A small sound classifier, trained from scratch: arch transformer, norm layernorm.
Rows from block 9, named by matrix and row number. Rows with one number belong to one attention dimension. Each number is 128 + 32 x the weight over its row's rms, rounded and kept within 0 to 255. All counts start at 0. Numbers have three digits each. After the name is the row's rms in percent of the matrix's.
# v: attention query, key and value (stacked) (model.blocks.9.attn.qkv.weight, 384x128, the v third), inputs 0-63
# proj: attention output (model.blocks.9.attn.proj.weight, 128x128, transposed), outputs 0-63
v.14 087:129089094145084097151131080158109095150109134102131148091152114193119145135081160166106158131126177125121095108053125093141116121143099152112099131105121114155066083069150083178202100126116143
v.15 091:142117074129152113179161160135101087087103127148118116117134104163107139136140182146126168158093164155075158169084156111130121115151101134119140100146116146128129138033106174125144144097134122
v.16 089:135178199093107133135123102068143140125116074137186135134104151151119110043193078040152055118072139131109140094161096096120059141149130103116084091173144127142156109158131137119121122098121144
v.17 110:153032153146141133111113108176130164134147124140141117160119130172148142146109104192126151137159127115171097083133133067094185131154119116100166127122137090068110083145213100180221122070148107
v.18 103:123097124076115114147196144117103173083083130116059070090063079101173125129152139073107150168118122105093124103074123158095105128066114149104113132171117144149125122141105151107137145169136171
v.19 111:130181103118103123132160093139110088142150141143163148168157142156080097165138161124134135120143169135135146137116103168174134127118121124192129097134145157191117140157104147109068069139133099
v.20 113:109113210120140145130079068134132160159108121106196186132120195177146127064155092147203120130101140112162135131133112115122099122169129137117143084153166071038142118132120110156150132159151140
v.21 108:138135122141131124195080177129097181149108151175147091099169102053105129160148169165115166139170091095154059143146161137085111125111169145110133157118075100124160074124113145117131166101059140
v.22 088:140137052123119060140154155121132125144129133153122096075126089087088159097116110082124184145139136142108172117092172161150098110146080151104122159086063149137137129087108133106089150090094129
v.23 097:140160156112060187119129062130143087122173127166124213136187150166112125118056111132155097095165145136124106122105147109100164120123050114149102086123110077171104173106130112122093095111166105
v.24 095:099109145168088090132143130090174128121109119072115107158121187152138151084141114118101173128114186140080122067060074108117077153175076126118165146072108114089231143122105131137120168155152121
v.25 116:119089134120184112109071145175065093106146095156167100113174098078124089164149137170131103146110119103169091113159137157112152177146113143105150144126116073073075055124168071218144147104116149
v.26 103:142158149129129184157164160101149194104096124169106119059081106109125138207149101155092119139156057108149094125152090125157109109051182119107146093097116156181103125147143155082100142082094116
v.27 090:092081130149117080127116161149085042136121129107139145135185104143108115114121167142137087159101121079124111149113177176093162172126171157147150160112155043093139110117162099176154142124173141
v.28 090:128148139194110117155168133169127146121186159177151125101160155090132102159061143161135128084144115145147107132152120175147140090178135188110168130064073103114200169119124111186101167120073123
v.29 113:157114208058155145154125111097127112136140132116148149168137130186170130134168177036116076141141081108140107113128140120118136171091169090095097115188208163139057109144157134099124137131144186
v.30 111:147169121139099117153122141150174122102133133144161173180145147148106132154137172176191111044140097099135117183146151183150152148172178142230172139119099101130161148163105154123142162080117090
v.31 101:084066195138074115136078085154098145135146119082167093114168141162144123127098113166119098111103097070171041091101091137094125133124168102093124077051095074073164079146156065141120155114095079
v.32 116:121204144139148096108130121072086170099147142122131111144110173111095071119118098096121103132080145102118166110160112190126063089124155167181084079144141123147201173207088163096084133190146161
v.33 094:184141131096116128089126048122144065149155132121175191119111181164181136086090090096170119096122149162143168114127132124177173115108119154155145121158195106095118162130163123157095126162145133
v.34 084:128102135099126057200145092129072139110127118181124044148169146136095134144124157158148076120126117096070082169064182137115118180105121104137100120091134069103175119103115084144140113081121145
v.35 082:132149084119118120058109089083132115159122115101157137111157182183105111117107091082118116136106140160168192084118090103096139130165081116105117128150163167130077148089176128133095083109106095
v.36 112:105142111142075111112137124178110057110156129127089121179174166131084107134096170133113133092099184149133161108104114182147129139186079149154132147087117107104159132092127155184112122166116106
v.37 104:106072080166141110143122127180150160185137121141105064100112099080147170131147148212135164143197141142093120139139120113114205142119129154058146156086138100048122132090109165126144143163113118
v.38 091:136124133105150151114147105148104043130152102147163075148105113107119070067141107112110142169089107110144116126124178134143163136097190188090110126136137077077058095122113115089130132177140079
v.39 090:122105146125112109172141178109160171086107129118079104108117169126135105136172129109117186134125158150076111093098106115115110153190083089102103093108135106122148138154157120178133170166127142
v.40 122:129040137106112141129087147119110143143085107087142105166076109132152105139146134108102138169111142117118092081097106106099115168112145173074138147132132150096106051199145103147138129154103171
v.41 085:121154101106112168133127176155136075121147142137110130199149103065162087153147115108171170146169160131102122095152105189126203156170124154191141202098144072151158126121165146143172132110127129
v.42 119:175166126138140077130139149139134104163096128077158122187099128097115168096155188068126094169153150110070161127132127115106086152156122156101138165139126185150142108176118189091136129223119133
v.43 098:115131122094179094138140123084151109147075100150098072116103156146132062139169095151104102144099172133092148158139144132151093108044166171165096119141145103147110136121087171155109157124172128
v.44 094:112089143124123151128092124146115087163153128151097110159158117094084123090091174197089142127125111119176059129101113144107125118110133125121097139093132140106116115068128093181144096087097103
v.45 088:084120116145120104120119080132115138060121130090127092081098161155109113101126112121105132079061154162161151121110054085118071090137079154175162122119161137111182181117120130132082117119143122
v.46 108:167169090151147193144155218113161110130123142174087100118096099081159148193151137109103140179178095125110120124208119160195179134064137107124119167143124161174070179164134165099108155121136164
v.47 098:131155067135076144150161112152141203138102157154075095099107115140129177117105089219119132100135111121154085144123088088085102045093149145111110107119124137135121181131110101051129129119151114
v.48 126:144084087109133107129115122133128122108089146064151070174150150140148134116135182129097139134140170123070131109089129152111146157192106179116137153158182156077155124160118183125186107181141112
v.49 102:104136224148108119158080178124146156156110112110133130159096141201131110126122072164103123169093157166074161085113131138103122150108103114134150136138156149108174087172185098178156163164144166
v.50 124:109157145148143195131163129129139160216136128162141164124126145116147111120142078219161125125159136179211129105197138123142135129090175125107187098095127092091140136147147098188114142087135138
v.51 091:061145144135137141137059127120131135136135131137138151151132149172108107152138068145131060093106151172149116147145129217130092111101101156130115101142073129179088164154150068215118149108175178
v.52 113:141113142107086086139113105109107150097176127093129145129137155157123142103145142104168113117107139103104161192103140118136089101143155181209162097136107139136171156120058174100102107219151090
v.53 071:174112152127099124098132075132164136133128120085106132122104192176133082128200086150104121130148170123152139104096073082100150155133037121160116110150197095071132175190141141106190101119166109
v.54 103:105161141121143083166138170142068096095112128177087153146121078087136115152127113097119143196078131107176088121138118130140080155102113092133077140117115129199101125138162095174118162052072152
v.55 106:116109130111137143085131142143132090171112086112171098153119114091127094135147138090148139110135120069076110067193142100115149182128115130103133185090117090067162038129100126119127154116108122
v.56 111:137119140150139118107108113169141056124138110118153158153154107136097129138086142148182067095128114120146123114145129134119145099114149078172176143078070067135105141111145087153139176099107110
v.57 129:139117109145146154130093157127146168144169179165104128108132136095154182125137152186130125115174087119155102153175141115148159135153129135104199170111100113097182132105094146122138107118122154
v.58 129:130140061130140136082119137124091084132151149076158103123109116085139115129158204119123092147090126133143119130115148111109160159122177209097148132116168163113078072205114132093148120197113171
v.59 097:113085142123129112088085151115077112162144137126183082141178103082191108087143141112126125158094134099126092104130178091087156172167096165103114194146116058059139063123162111131153141177126139
v.60 098:122114150159126131142104152073162235168125131115102093080123130145171147138158093136077111155163134135113117155147110123092111145098195145112122079134116110101214138172137151157116204157115181
v.61 095:106150197134168175165118143124116117131107140132142175094103110205109161114156105115136061139102091152160169163136117082116083132067153142144113093134184125127113179141133039099111120078152174
v.62 102:167071112103133118102164055137168138124133136074106192136127151147126153136137152138089129111132102161128115094034121124132145131169127121104108120126145187160134160187155147135187074140154083
v.63 144:129124092103138073112129187087110098106098097107099077141106067082132121137154161055102147105122104084057144065174126124097083125137114101114167159114077118121164078135109150125115172121116162
v.64 095:114112071116158097135121129084100094109136081110132055157057126162152159117119170105137164129071101104041158148108123119107159199147125145132078116168139133108151060154129145118175130185141168
v.65 090:171127060131124146083121088144142128192112095141138091131123108162174131124093116116064104168145104102154133077065156099111169103160153128089086148137108125089114049144110142143168153150064084
v.66 099:107162117143111219174155119112109138125194181156121073090140175095094121162111103149174100141114081126176100166139144094163139120102177125116126097149164099110106197144085104070141101129146115
v.67 100:130107120135163149079097146112130136204126139113109073132160123150186135140142070118105186093130137117111130125154119153104086103164148095128180185108175196123109174116067081125105109089062172
v.68 122:122083121137137064095094153151103105128097082092169174197059111188150152113152174090112088142056161094110111150092100132146114145140119144146087097170096149108186078126187173163177126146188143
v.69 109:072104196120126163138163078144160175130174180121097167064177130096075131128130066177130083115142152181195102138148141151141090098106112105122130104124106080131104172066167127129137080063111062
v.70 095:084119125090171073152128102136082076123104136076136094086115109158149136112124101082086068121069137106155109149144131123177229156148141136106120119152090118046062089159158148110120103114168166
v.71 096:116198102194094157165177165169150107139169105085154160121106142073103129126102140116099144124141112193105117085132166123123144145137152123101125089114091123110142191180109138081084167151070082
v.72 105:082086134128182191092110092117100109153136119119122083092149138178191138111140039074139126160157166076168111179152124097142154192121166166111126102179150105080086103109118114152115124085122151
v.73 099:125114104087158137133142100167089175108212142151081096107103102102173122135148171125191138148116123108148109077141095170132128105117132128098100136069171156147134089171171149135132130099129096
v.74 093:124111085134133155156144150171126175139171172118095149132131131107176097124134148111117156120125158105137080152160092124179172100181164092108108155098142110101103144095090081104106182128100122
v.75 105:062128095149071113147132129067126130126121137141125084123096200094092151123122112134120088146116152116128085104111124100073115098103132131101170111115150079153100148147112102049126067130138143
v.76 099:115156144109172137142139105116181142120137104180172119098164164121145148091144110172119136155134191163122137146123132127078060133099140138131189143152146117172070134087098175098087126134112145
v.77 077:097166139103068143128120112166154129097126147151116149103145172110125120168156107130118094166116092122143161173151151121140117121069192110135128107145108138159136149140122096103094121177181163
v.78 093:082125154137134107145128085172137122099181125095095179069193070067104120082148154163093149095111181179165129125157079158166079096128090113132171113092097119112100132068076140123099134147076122
v.79 093:165138145054166093096130138144060055119096167094127082093141109161134132083114086096158062075099131079137127113138134150151140163134095168145106093136131096125103085137142125127146144112147112
v.80 108:141111083156119075111158094163148112137114158107141128117186134075124092123062115154128085083118157149156120098130112125107153089137125125096152185058129049116112112162134149169128146132114051
v.81 083:104132144077145115138146136141081133121113143161153162080115108175105155106103094163140075184065087134138122144162148175118066151076055156128124128099086093211141135110119197121100080052170103
v.82 094:142114017119177119124151148121137126105045085129100108126085074125182137133158180100063195103119144137151183093130090122131143092118114069140051107131145125150142113117155146119085174122067135
v.83 084:097153175090155181168123159172172142086164131138116099132138120097195134100191090141142183153165126161140144169186147138118140083123154092144135135160109117121161145080122113120082133153106121
v.84 096:110124116141163112128126116137138138093157078123120172155135056092153121158145157123164173111096088086093126068124119147078080071105089088192140148093105181162160152179112169177173165179083177
v.85 091:140184080126128140109128121103126133167081117141174108141135141182164133162171104128144122121175126160087130160131172082114071110112109107147079127131167147158131194134170135103107147130102100
v.86 108:167142142120141109123157143128098176101111129139157132123093096143082122106118153116149108138108106159172168130108184166095146129130121180138120074138159093140179113149160136174227140187130142
v.87 099:107122047118164139194167132200098150075133134126108054111073127083178116133156183142103117122126175141139138119153121162140154112147128148072111141124119091141116135145141102082100152150164107
v.88 088:106166120161132127131101167133129165162124166112165087111144170134173088120137083099145101124175169153147050081129166080145161143148148083136166201133127170036117139177128155136076147125079087
v.89 084:131105097123125168114107184108128134126128139113088142203142152105171114172159115115120185156155088100070097114135084128143162093130123059185145084136146166161107176114079115106082153114091168
v.90 126:143145179134095190150147125103137102179165168177081096123184175132111161104102136140101166087165138139108138185164088133139099122108113096172175133131117172136104183080072141076060097109104128
v.91 085:176081169157121191157080148090138122166192143125123133089150104185160178094119077186150073114150114107144119189122149128138171116163132106145196182122113139071122122047035109080153107090154156
v.92 096:105156142154174103138139131182130185115152122049107134097125106150166100200141152119156107128076147158204113100133106094143159106123171062105100096072133091061127148158196103197122172115105126
v.93 108:147125113120112134191161163148073093122180185099114086124139125128107194095130130133091121083116143152106165082183112154136135169152121152077106144148125145092078100093075172074126073076150140
v.94 100:134087146109115078071111088080078139131114150115139064139103134125106147085140137135096121104157096073064160205144094159063117185155084151117120092167129168162165094141169148114150094103157111
v.95 115:173075150064195069115090120081168177124157068166094132101087056156162157129168119162163165120121133136115187093117113202137128086120125155136094130112128130149181120114207122175162184127165126
v.96 116:126124177144130141134114146133147124137165158157110162073188120171134144090124056155167104116127127130141097148184141095140086072088107132143120153128090088148128154110134176098155117062143138
v.97 086:158100211102058117057086135118151121164054131156114128094185131114096106117082083193118119097153105137102161109125162092128113171170102106118111147090133080109109156099098114110099111116115119
v.98 085:092150140153102091085136117148110092167115151117170166177147151151078091082105146091096063103121081142127077108130158129123130175173123132069122169101081139082111067204080157129117144142170104
v.99 097:184118055107175163186138154098105116093186127149118088132104104139162143110184191122162174123091091106098130067137062140115145114082135135108132122143128164167140138125149177154074180126114160
v.100 120:108144188104105138096089124115187127087089072160121157104104151120100143134143069135157138144148094126088137172111112090146106103100101098208096105152093115207138158071147092113130102085112173
v.101 103:161146149078156088145142122126088077117125137110118159111108121106143158090172155063064127120132138168106132188178066123173124151114106144149096111147102158130131078113129150074102183125126114
v.102 104:120045086118110140163108089054139143110095072165086093094093145140105097154157146155113163159111120063127149173117117177104131086090188150180143058107194094152185126139110102118125119142142171
v.103 089:160124220117152086119089086060080164145161123127123149097143075154117131116116056164130114112126085135143173117112154141113065127088112152140151099143104132148107125138128146136195166084110150
v.104 096:187098077107105074110132142146072087185105147083112111173109119182145115163074097131096081125089130098129095113078157154095166177136119151153116111136108172144115113199161121167209120173178142
v.105 079:101132165154131154133147084124074148121109169116128091105150116133143111173191128132114087115123102107181116133113063120138142155101109142097152171089173183108061156140108147193132048117099103
v.106 118:112151174132080178116145116122184162133177172177082144084172129097096152115088072169121138097168118157133110121185114118142058070102109099129170162123123136158087224055092123103083110141103093
v.107 089:118158067131151059123139105115141087090057066094207118087085096062153091153147167123092095118075096080154085094076182108088121099105109151113063094095092082136118150153173132169140157132108093
v.108 109:154063117097123142130137171033160104172139080132142091146114132100139182062133131132123172113151150101039164182143089145080085152134082135124129147132179203160176158061081156064094106154118146
v.109 085:131172089197103083080158122144138217112076137113112149077126063077149097159164183089105136125111100159196145037117166104120103103129186073130108132105143133103156155149165143156135167156125089
v.110 095:103178126103090176108151110145137147133085196151085159152212176079113090180144113192069159122168146151139070127101129141139113111159108089101121130096092130134086088101084045089100084115106088
v.111 092:131133118120183145135152163202108140130170111093127119185107142169156123136177167053138199150081164123136065185145145141205125129168148152152091102171080153097118067134137111128125171167156123
proj.14 089:158112170144084187138142214107174121115100155135096107106082127106121116132154150119174173112149134193106111151122164138145129186110123155149094098148125149152165130195097125089121111158180132
proj.15 086:074059095171135112119071118131110165135097079085106139131076156145152125136132107097168163156129170097129086164147068172131118134153078123141154119163136112121175106171165069150149196135146151
proj.16 095:083069066157147159087145121133131088098167096110159128154095132117111184141077132157134182165173126085119108115079146143058147132078123109098194083120081133079071166108097134121126130137124152
proj.17 108:152148144119108110112105086131097109124091125115108136094184066103127144050099135132094090042102138149127090211092130189150159117069134182186126121121130146130115143103073119120124118157097112
proj.18 098:112134066155134134117147126110116173142176084151132144159132146118121177104167106113133127141131113111139196135167099106144161129186109123144084072139149125109172124115191099157181094168125078
proj.19 109:070092174099145098131112140136116090108110123102093101096101111135100137116090112076060126145082100164119135128091179141079157145088091151088096146138106158149121092139113130196175172086146157
proj.20 099:204164130090100149134137160152176056155153095126105077123134134077127092106097136142101071117180121119170110079155120095148147162070138030105130163098111150125098157111149132158127089118106153
proj.21 098:131110115146097184118163080099100112115170121128085186118140159187174082097137101074184109109107121162127181094140049184178166121131056141141136148173126140166081172092131107148151140122167121
proj.22 089:155138150140109142096098138074163141096098030097108162154089102168158170139170160145129141118147156118142132118148061089079090100115105059137125114133117109168173159100173124092106146202144143
proj.23 100:096090110127128069165112214119092100107074116068063095082063093070108147142150085144126139182144123124134124182136121134108092105077167107120168142136133134130106116165079146082151135078132156
proj.24 099:188125140094128141123193109193057151115123171128138107138099059167137155113127102147074104128149069108102121118147138124109181178075153089158129109171118126184100140183138114061133070161172178
proj.25 108:117080106123085172124189116041125133133141135091143100151118121221113125061128111110097136096125114192102153121053117141140151071121129133109086132091082140109095166126111101151101111117151096
proj.26 097:132097048127145087134134159150102137149177143148133096164154087145145162082124095132150134123125157165179119176155169134085149074161102133228072159163119039095096142111125153198076177144145068
proj.27 104:107141158113127167100124127066186164138059073165102154097084161104141120162109122086092142115142171159138086110108096120157167120153130162095106115107150167180098155187120113132149092150088121
proj.28 085:110127124099141136081068137164149175105132138068123219110111102141121135138206124096136109130123122165159162124155122116121167135097143093154144193180126159162037134126184142113156113153145118
proj.29 112:120075111221125135147139179152125120169133113121193135177099149138108107103096123192179124173075166123175116174111130122102164142169104159138136125124101090165168128187160113188189171174084093
proj.30 112:152114144101105089054109138087162164181105087145116178117153180169113076205124139091149129153116182189118173105112098118125147106115109163090140104145148127152134165100178125151127085116165205
proj.31 110:187167158161139135146118152097146083155090121139092172127156102071110136121141127105162087128120105211187181137157162137158175117103165104139139166173123127156041189187148156110120058140134150
proj.32 102:101137156083140223130112098115190113134121107122092183093166090103151170155149128066131137166171134142123155103109155117156177205148101094078156146116147182157100137080179086134090143105132157
proj.33 088:075135126115115093147124157121156146147097074133114121193113086083090122174166124137104067162155151073137131126126168108118118179131151123125074164145148178131151132109055145139145088134131151
proj.34 084:159114103143163160023138188100108125119110082092150200100106084134123097110106071034089157135102154148153143082117072173163154114103121187107097106171128139150074175179151115149157131088093127
proj.35 106:159110133145140078135122165109078067087114128119132088161119092107137128126136128143158100128133113157074079141124176123133136158109106124169153118130133089090146150160092138127130190220156175
proj.36 116:107125165130157104127115159067147164100131151120153153094083127126124089113145058144080154156114121136069107159091108102089159129050111103139130169137140131178072098163134100127116140057156168
proj.37 106:124149096086177167102172129127092109105144166089145088200179145153094109142105128100097097105127099105127127095132138179149066090142123144179045189105148125126109133117058127153072161159130090
proj.38 097:097174106142097171137123158075211218112145101105124182136134133108146124169146190133135106120123114120123108078166165153122119072194109109107132091145150107128153182130140112172126094115095116
proj.39 101:130150047149182115153125188163117129154156131132157168160119073162122143129144125160146115115147088070165148150171146110151126148081158137163138127132095150119153071142163189130162147130167136
proj.40 104:119157108139073132136166112147146056129128109148147113146144141122096125089134057118084087010155084101111119112097098121132154120140101094157096146089144140181091087084152113153134085140144028
proj.41 081:113073105103147071084193071133109136128062129095117115127151127147093141097136155146033134132150098123140145170079066071122144110151119132145145078113132144130115156141113105176104123121151122
proj.42 095:082105137137065127114169029146174100159152113204140109131080131139160093154134133173091123141104084123125079094063090146066165162178144090083142090182170108073132109101155091106136103128143151
proj.43 096:107147138097103160133177154146136195123191175152144126106158120130157197116082169073115114152146111139112159098093114155081156130219117108107093133106108156152173134193112116100165137147103131
proj.44 100:103115119134153161135135146130147089118157169106149099115109151129074060140092108096170088065114105121084153104121123059100141128111097111105177106099102146160095117122079161161151128080154105
proj.45 103:163137183110096089157130103104119121126159126122123120106111102106187148128093102123106158131168111108110140180122150118119123147104137108079114134148090105141096019158101115115123155182126142
proj.46 111:048104121120142097144136125150150169135153152117203136155104122145056141116151166161126126121163146100153153097124160121095083097196119159166086103125172074119178126099091153167138151123110070
proj.47 095:125140165082135120122136157145083099125202187159108164100196138087117114112135117087105170147137123150109122147182130167148168158137103097179126121155177137129123137150145170179076133100132113
proj.48 093:136134115127175149124153094153117113112164191141134158105112093134062075119118124058063134130088086102077119110112147117171169170084108114183101155101103118139089120163161070156128228139097135
proj.49 107:186120145130162119118141154124116102147140106155097197122179149113091163123159090129172132109138160092115134118141154086139108114132252162159110097171143126157133137171088118114061091133110104
proj.50 105:127117162142129100116151091171131178083154135111145073143186124111129139159154124095084126104141096135143141144106097133154105087173125170141099209079135179129080156083038233116134069134134122
proj.51 101:192119146109122101118129182108111145152095098122149107093200129100141157133098089152108153102168150129073152103096176065108105109126179126095142155122154145129156127097133161076156080108032149
proj.52 107:128151131118093137104073135084124120120085151159126128069086105089173080128092075106143155144123132114102132110122091152122187130148106088063080134136152119140126136151147026096149107096180158
proj.53 080:109111132126117118128122130120112129141165127132149143058115051105172165083047139122128159137114077146073132163125169127174143159112164129154140144127107179187171032108097195110113100122108195
proj.54 100:123070122159107170077205185107161152153134116128135085108105150160143112132129136109140138108158088151114160171098139137138159080111118120131201049153066105137113097109105115169098138123158143
proj.55 107:190132040088134122171162114147104148132099167095144147223159067184117117139168125110113134188103105137179160128070123174105117100140133126128114125138170148149112175148147141107119108142171142
proj.56 114:107110136114049086119109141077144174176053075133131168175125186134156105154136136108180140138131129169142170152148137144096086121131143123144107073121147165118091139122161124125110105104148153
proj.57 113:127134113108113128121184054161111154080131147098188088109180110121169125140138097133179119063136178131188174115125072165140087116130115124130093149092179107125101197066115147098139140168141066
proj.58 116:113162096079126128147117098166183153137098110168154197187144130107083087140144100095108150093139092140095116072082095152128099100206087175159143192155165148081088184068158095158110124071150108
proj.59 090:092169066162101200118130080180164110091108138115076134151100120135112137124137084103139110093152120123118125120092095147137176079127153123092131092024153168159099187141081116100170178098164141
proj.60 099:167145155075106112129138140201132079103165145128103144157109105084090142110128120096147136099178151144166143106136160126165136080147065122134129162130166105113104123125170122130040091100194101
proj.61 084:156149198172129136140133153106160152150155095134126109135162202087174151138132124154160128134164181147148116119152176131096110188161176117143133121123077097137112121132126145149120149175092120
proj.62 097:119188124167161104074133169169105103149159130170146115135125089110138137142115114127111119133077105095087092200170182129162137130098166140189146130134130059078147092107190129089110134184141126
proj.63 119:116104096139051100123148068123103145164126131140190126184108167175145122122150134177168109149088147142132163164101108153091111095125121144085106066123126120120152165153147094109117105157142116
proj.64 103:156115090146098150078173073152160158125148111126116141165147066107123120160142107159102129157131101139159124084104112118111137077091126129151156118148136121114120187154150088122062111130159104
proj.65 097:099101141080161107095146179148121136064120188090100130082119148116048086169130090112132122139141092142121153186154121110109116181136109133112134106099153176132057200149125137162091142140199146
proj.66 094:149125177129132094129085170137167158173097105138141160124105090155157193092149160096131090097146133157104124112108156192109094087156111076158155154123095149088161110113175152147196140150147158
proj.67 104:161151118129102171151138117150205132172141089159240124114141141116105101128162176136165155168131143204156134137130158144114143150118095171138163114127109097075144108156181144136105202165171093
proj.68 116:138131140104183146123093123162087162142174181151115062096199118125120103148114150139148189135120183175122145102121120196092133132109102156117080118087163168157141169179072112141089097116111104
proj.69 104:141149112153130078111098140115129066190096152154167069185147124100160184077113177114112171126132117089108103160130103116122157177097103107158146155091098118153138057091058139084158182135136160
proj.70 098:139117188120129153067126103087146186130159114145128103159112145113111122112124095131114112139151152113139105107130073122087062151073105083105123120166164133140151139109127090179088108147149097
proj.71 097:121143170109168106135052162074130144105110095164077105142137175169119122168104104161150143128127189094120174124105174148147077088168112102111124079132134125130113093100165139162130123089108163
proj.72 108:161144150101112109092139154098143132122093145151211093128068106019098073111159163153119167217120110155151126055134087122093050090131090122103160174072142172117156145192183141116128145162173148
proj.73 103:104120087149138139124120162081131077190017110094178058154139068091095132153131078134095200086131116130093156136149076122105143151168224180123161127191071121076121137122113111143158124130108157
proj.74 092:147125139139142127077132100086126072101100087111138055135097172143101170157116131139116117169151154145110147084079165135045093152085167103169138162124106145101167169114143131153158076167162136
proj.75 108:182150170086176131165144100190124136143094130101157160119185062107140141134152126117148143086141103187099152123126208103165132177214147112190120130121084140148193143109145175185156180150101132
proj.76 104:134109075143154153078159096187112127167157184055080179162095110113152145088128125120093132140112118102137104154161140104145198091106123165118146142177116096168077139223196152150173167101144126
proj.77 086:138145166119103112102162092148113115116125099104098150117069097088157145116163110098141067143184110129107147129092109111079092112176065091142073176144121133132112124059146137122176088105090137
proj.78 103:109098101117153154125130136138176086156122148165197137132169185133157153131107173151122109141161115101089123116157157170104153158109127112121104140161124086174081123113153109115177127136164070
proj.79 099:087119134130100142109134104070105195151105098106151067154068129100119089129169111131105118160114099175158179122145115115129154134097147123081139142138148131033138139104114085141126106124157069
proj.80 112:076127146101104169130097154088092170155131167130117117129051114149118147095120148114137159143198067134081139156123155134173136167147140134114164064166106149101106121167099123078095079146160166
proj.81 094:148122129169136090149118115117201157146092137064092117156118066084216174095141126077160159114192104101134114127103086095145161066163153156110147176124120156082125127130085057101142177204086118
proj.82 101:159097162099122120151118186120112089134158149123158086168143233085080112109072108142135093148117114129123117171166136086147124162115081120081156144093149114166108142151082091166159106145147155
proj.83 093:110091031130128104079123049081132117143149150147104122110152121109129122147086155092118163103048141081136055148090118114161095122153132142141140158088126134190046150141116113140168128079118124
proj.84 104:138125120117106119147093135091152120157127098163095114099213125166073090163124088139062102133102169159127140092164115211140146141177129172075137097099127137125119102125164067070111108066134081
proj.85 092:105090166153086057157195160162125153111179065156075104155075170105122124149093182132182172147090124091174156108112135195158135137132124179159123165090111080118102169101126092099047153148135150
proj.86 108:079111091123105139111073140091133097121090109070069104069145110121114101123093152159158149098119185093114074136151123075125144155123110140107119152114115139083118107113152147077189080116093093
proj.87 100:082123148091127131118212116093160127138104124127099143136132123146153167101103099114132098124197064122126143194116155112101136193061194074158135137113131099170098117111080143208134089116092131
proj.88 093:154137177168179161078145071111104135098190089149093141139138124148184147130117138149110148136091095088108209130112171146105088116114177203076113086173153099161136163186085114137173166204123142
proj.89 094:150215107135129079110126105153121119133113130158160075129124131120072125148051111120131099113122184159145154137172168183140107188202108163069130174055123129139114118129134123179124138159136134
proj.90 110:132119100161104143118082103135115143121150117107211203181102120110099146152098134111150101107091024112136143133102216167127155149114136098122143173143141054155109069190133086139196162146162163
proj.91 086:047173112176150067149148094163097135135133080144164097131090133115139159149104179105132131141147167169121161081136120077121109109144141105095076053099160113138109096169120105132057182095100059
proj.92 100:181136169072100117104081139060148136145112130150187094159159142147140118053104140140115137184176114138068125126144150167087110173110094154127170148167135187094147151133091135082121086124129114
proj.93 100:167099147086140150081137131087109122108101095155116122153153095114130102100169107133169148112186091124132101136167085080131144103065137083174140086163104115142097066086140075176128187131111113
proj.94 096:135095119130115155128143088124187100144120109115146149128135106102159132141180203104207161122089136138114163096123178102151194115097188139140131159077156123132101119110130109105124163153108170
proj.95 107:120176067212108165144146154179116060134087169144181132117174152099143093195065133134102120111126141125165099178080088045137140171146151126122159087126156129130142137131089110101091111106075122
proj.96 109:065144104121092141157096072100129095173151131126137117152160142073151112163156210102158140202087142117164133083069136199126130188146143140095160107089184121124133157147104026176081131174117119
proj.97 099:092099041119194153164185164101131125094179108079114170156115158133114156103176144122083146090124068176190127149116117135148157082056154173143114138167142097147165120100127124111095139114159104
proj.98 094:160104113115154153082074119109103167102102072117086083102099139129131145140165101121145138096143166129080163096074097189173150115165106157167129060140143106112219134046167180158159079144122173
proj.99 093:069146103186104143099088129091132156161093113137152114115077104089116101153120108135136114155181172150169146151181129165108127129225182138142138173143125155085132168166145060119163141138103096
proj.100 111:192147124107069051149151099150075113132104178068107182188149117096099097086112141160104167133099120107150143123121113136172128068084102103103159191094145147121101110140156118123097176101163124
proj.101 100:098114123116132133075158101116096132112120111166135052135133158102126092163087108168151122168074081072122131111114162150135143125126086186123141132108135125135085146087086063172144096129116146
proj.102 119:101182105147138116173149159194133161100138138094224177192121095111147124142126147102173102126145116165135131138134165085138172127153093094110078143129068107133162107101148151159117106142125120
proj.103 098:108112083189087137098091120144155126144138060142190144118178119118124132166111165123153117169100182106145110128149099109162181124129156171134121112092195131088151118106153099142074154131127060
proj.104 094:073128199155105139154094129094104182059100117120118121120089075105117151081184129128135115110161114170178190143175142143150115150163141125117121121140181129086185131117145172153177127064134114
proj.105 102:115106136034102147093128130072163123172162150089136130164114120134089137062099129107112152123097174134103118083152159165125104153090131141176150134168125121077088094105156093076175163135152171
proj.106 091:109133140163152112121125134139142113190122106137142138180157161106092180101147148139146138138115114076136114166081173149155204171136124142144191160098130080112103106158189073118161145099095161
proj.107 087:141097167076104072135117187134124135181142183143084063098127118141075111144076148053149080108117184183090197105155125125149135143122121123074160139150130148136118142059114112115173109073141138
proj.108 105:174160139149183069167160125210129121120096120159130132200140129114111084186107135118151131122141089140152115102148188079145181082140120081184189122103069091107112115180196091140141176062125115
proj.109 087:139086160064143169154077172087074089099153089144114119165104120136084109095140115157122140149153159125072136133122081154106112175139058189072120111142137188119089144067112114127173111116108153
proj.110 102:188108183126142109101155116117151072138124133072150106121106084133073149050127108107174115083083096083142153135129105178174140164117185092171141125102153128123112129120110177101165129110177151
proj.111 093:108149052139104103089116141124137167125097125191074097110116153131132100147076116185140114172131068176121150110098112171085132128153106157150094124139188129132137131164091146166121059105144127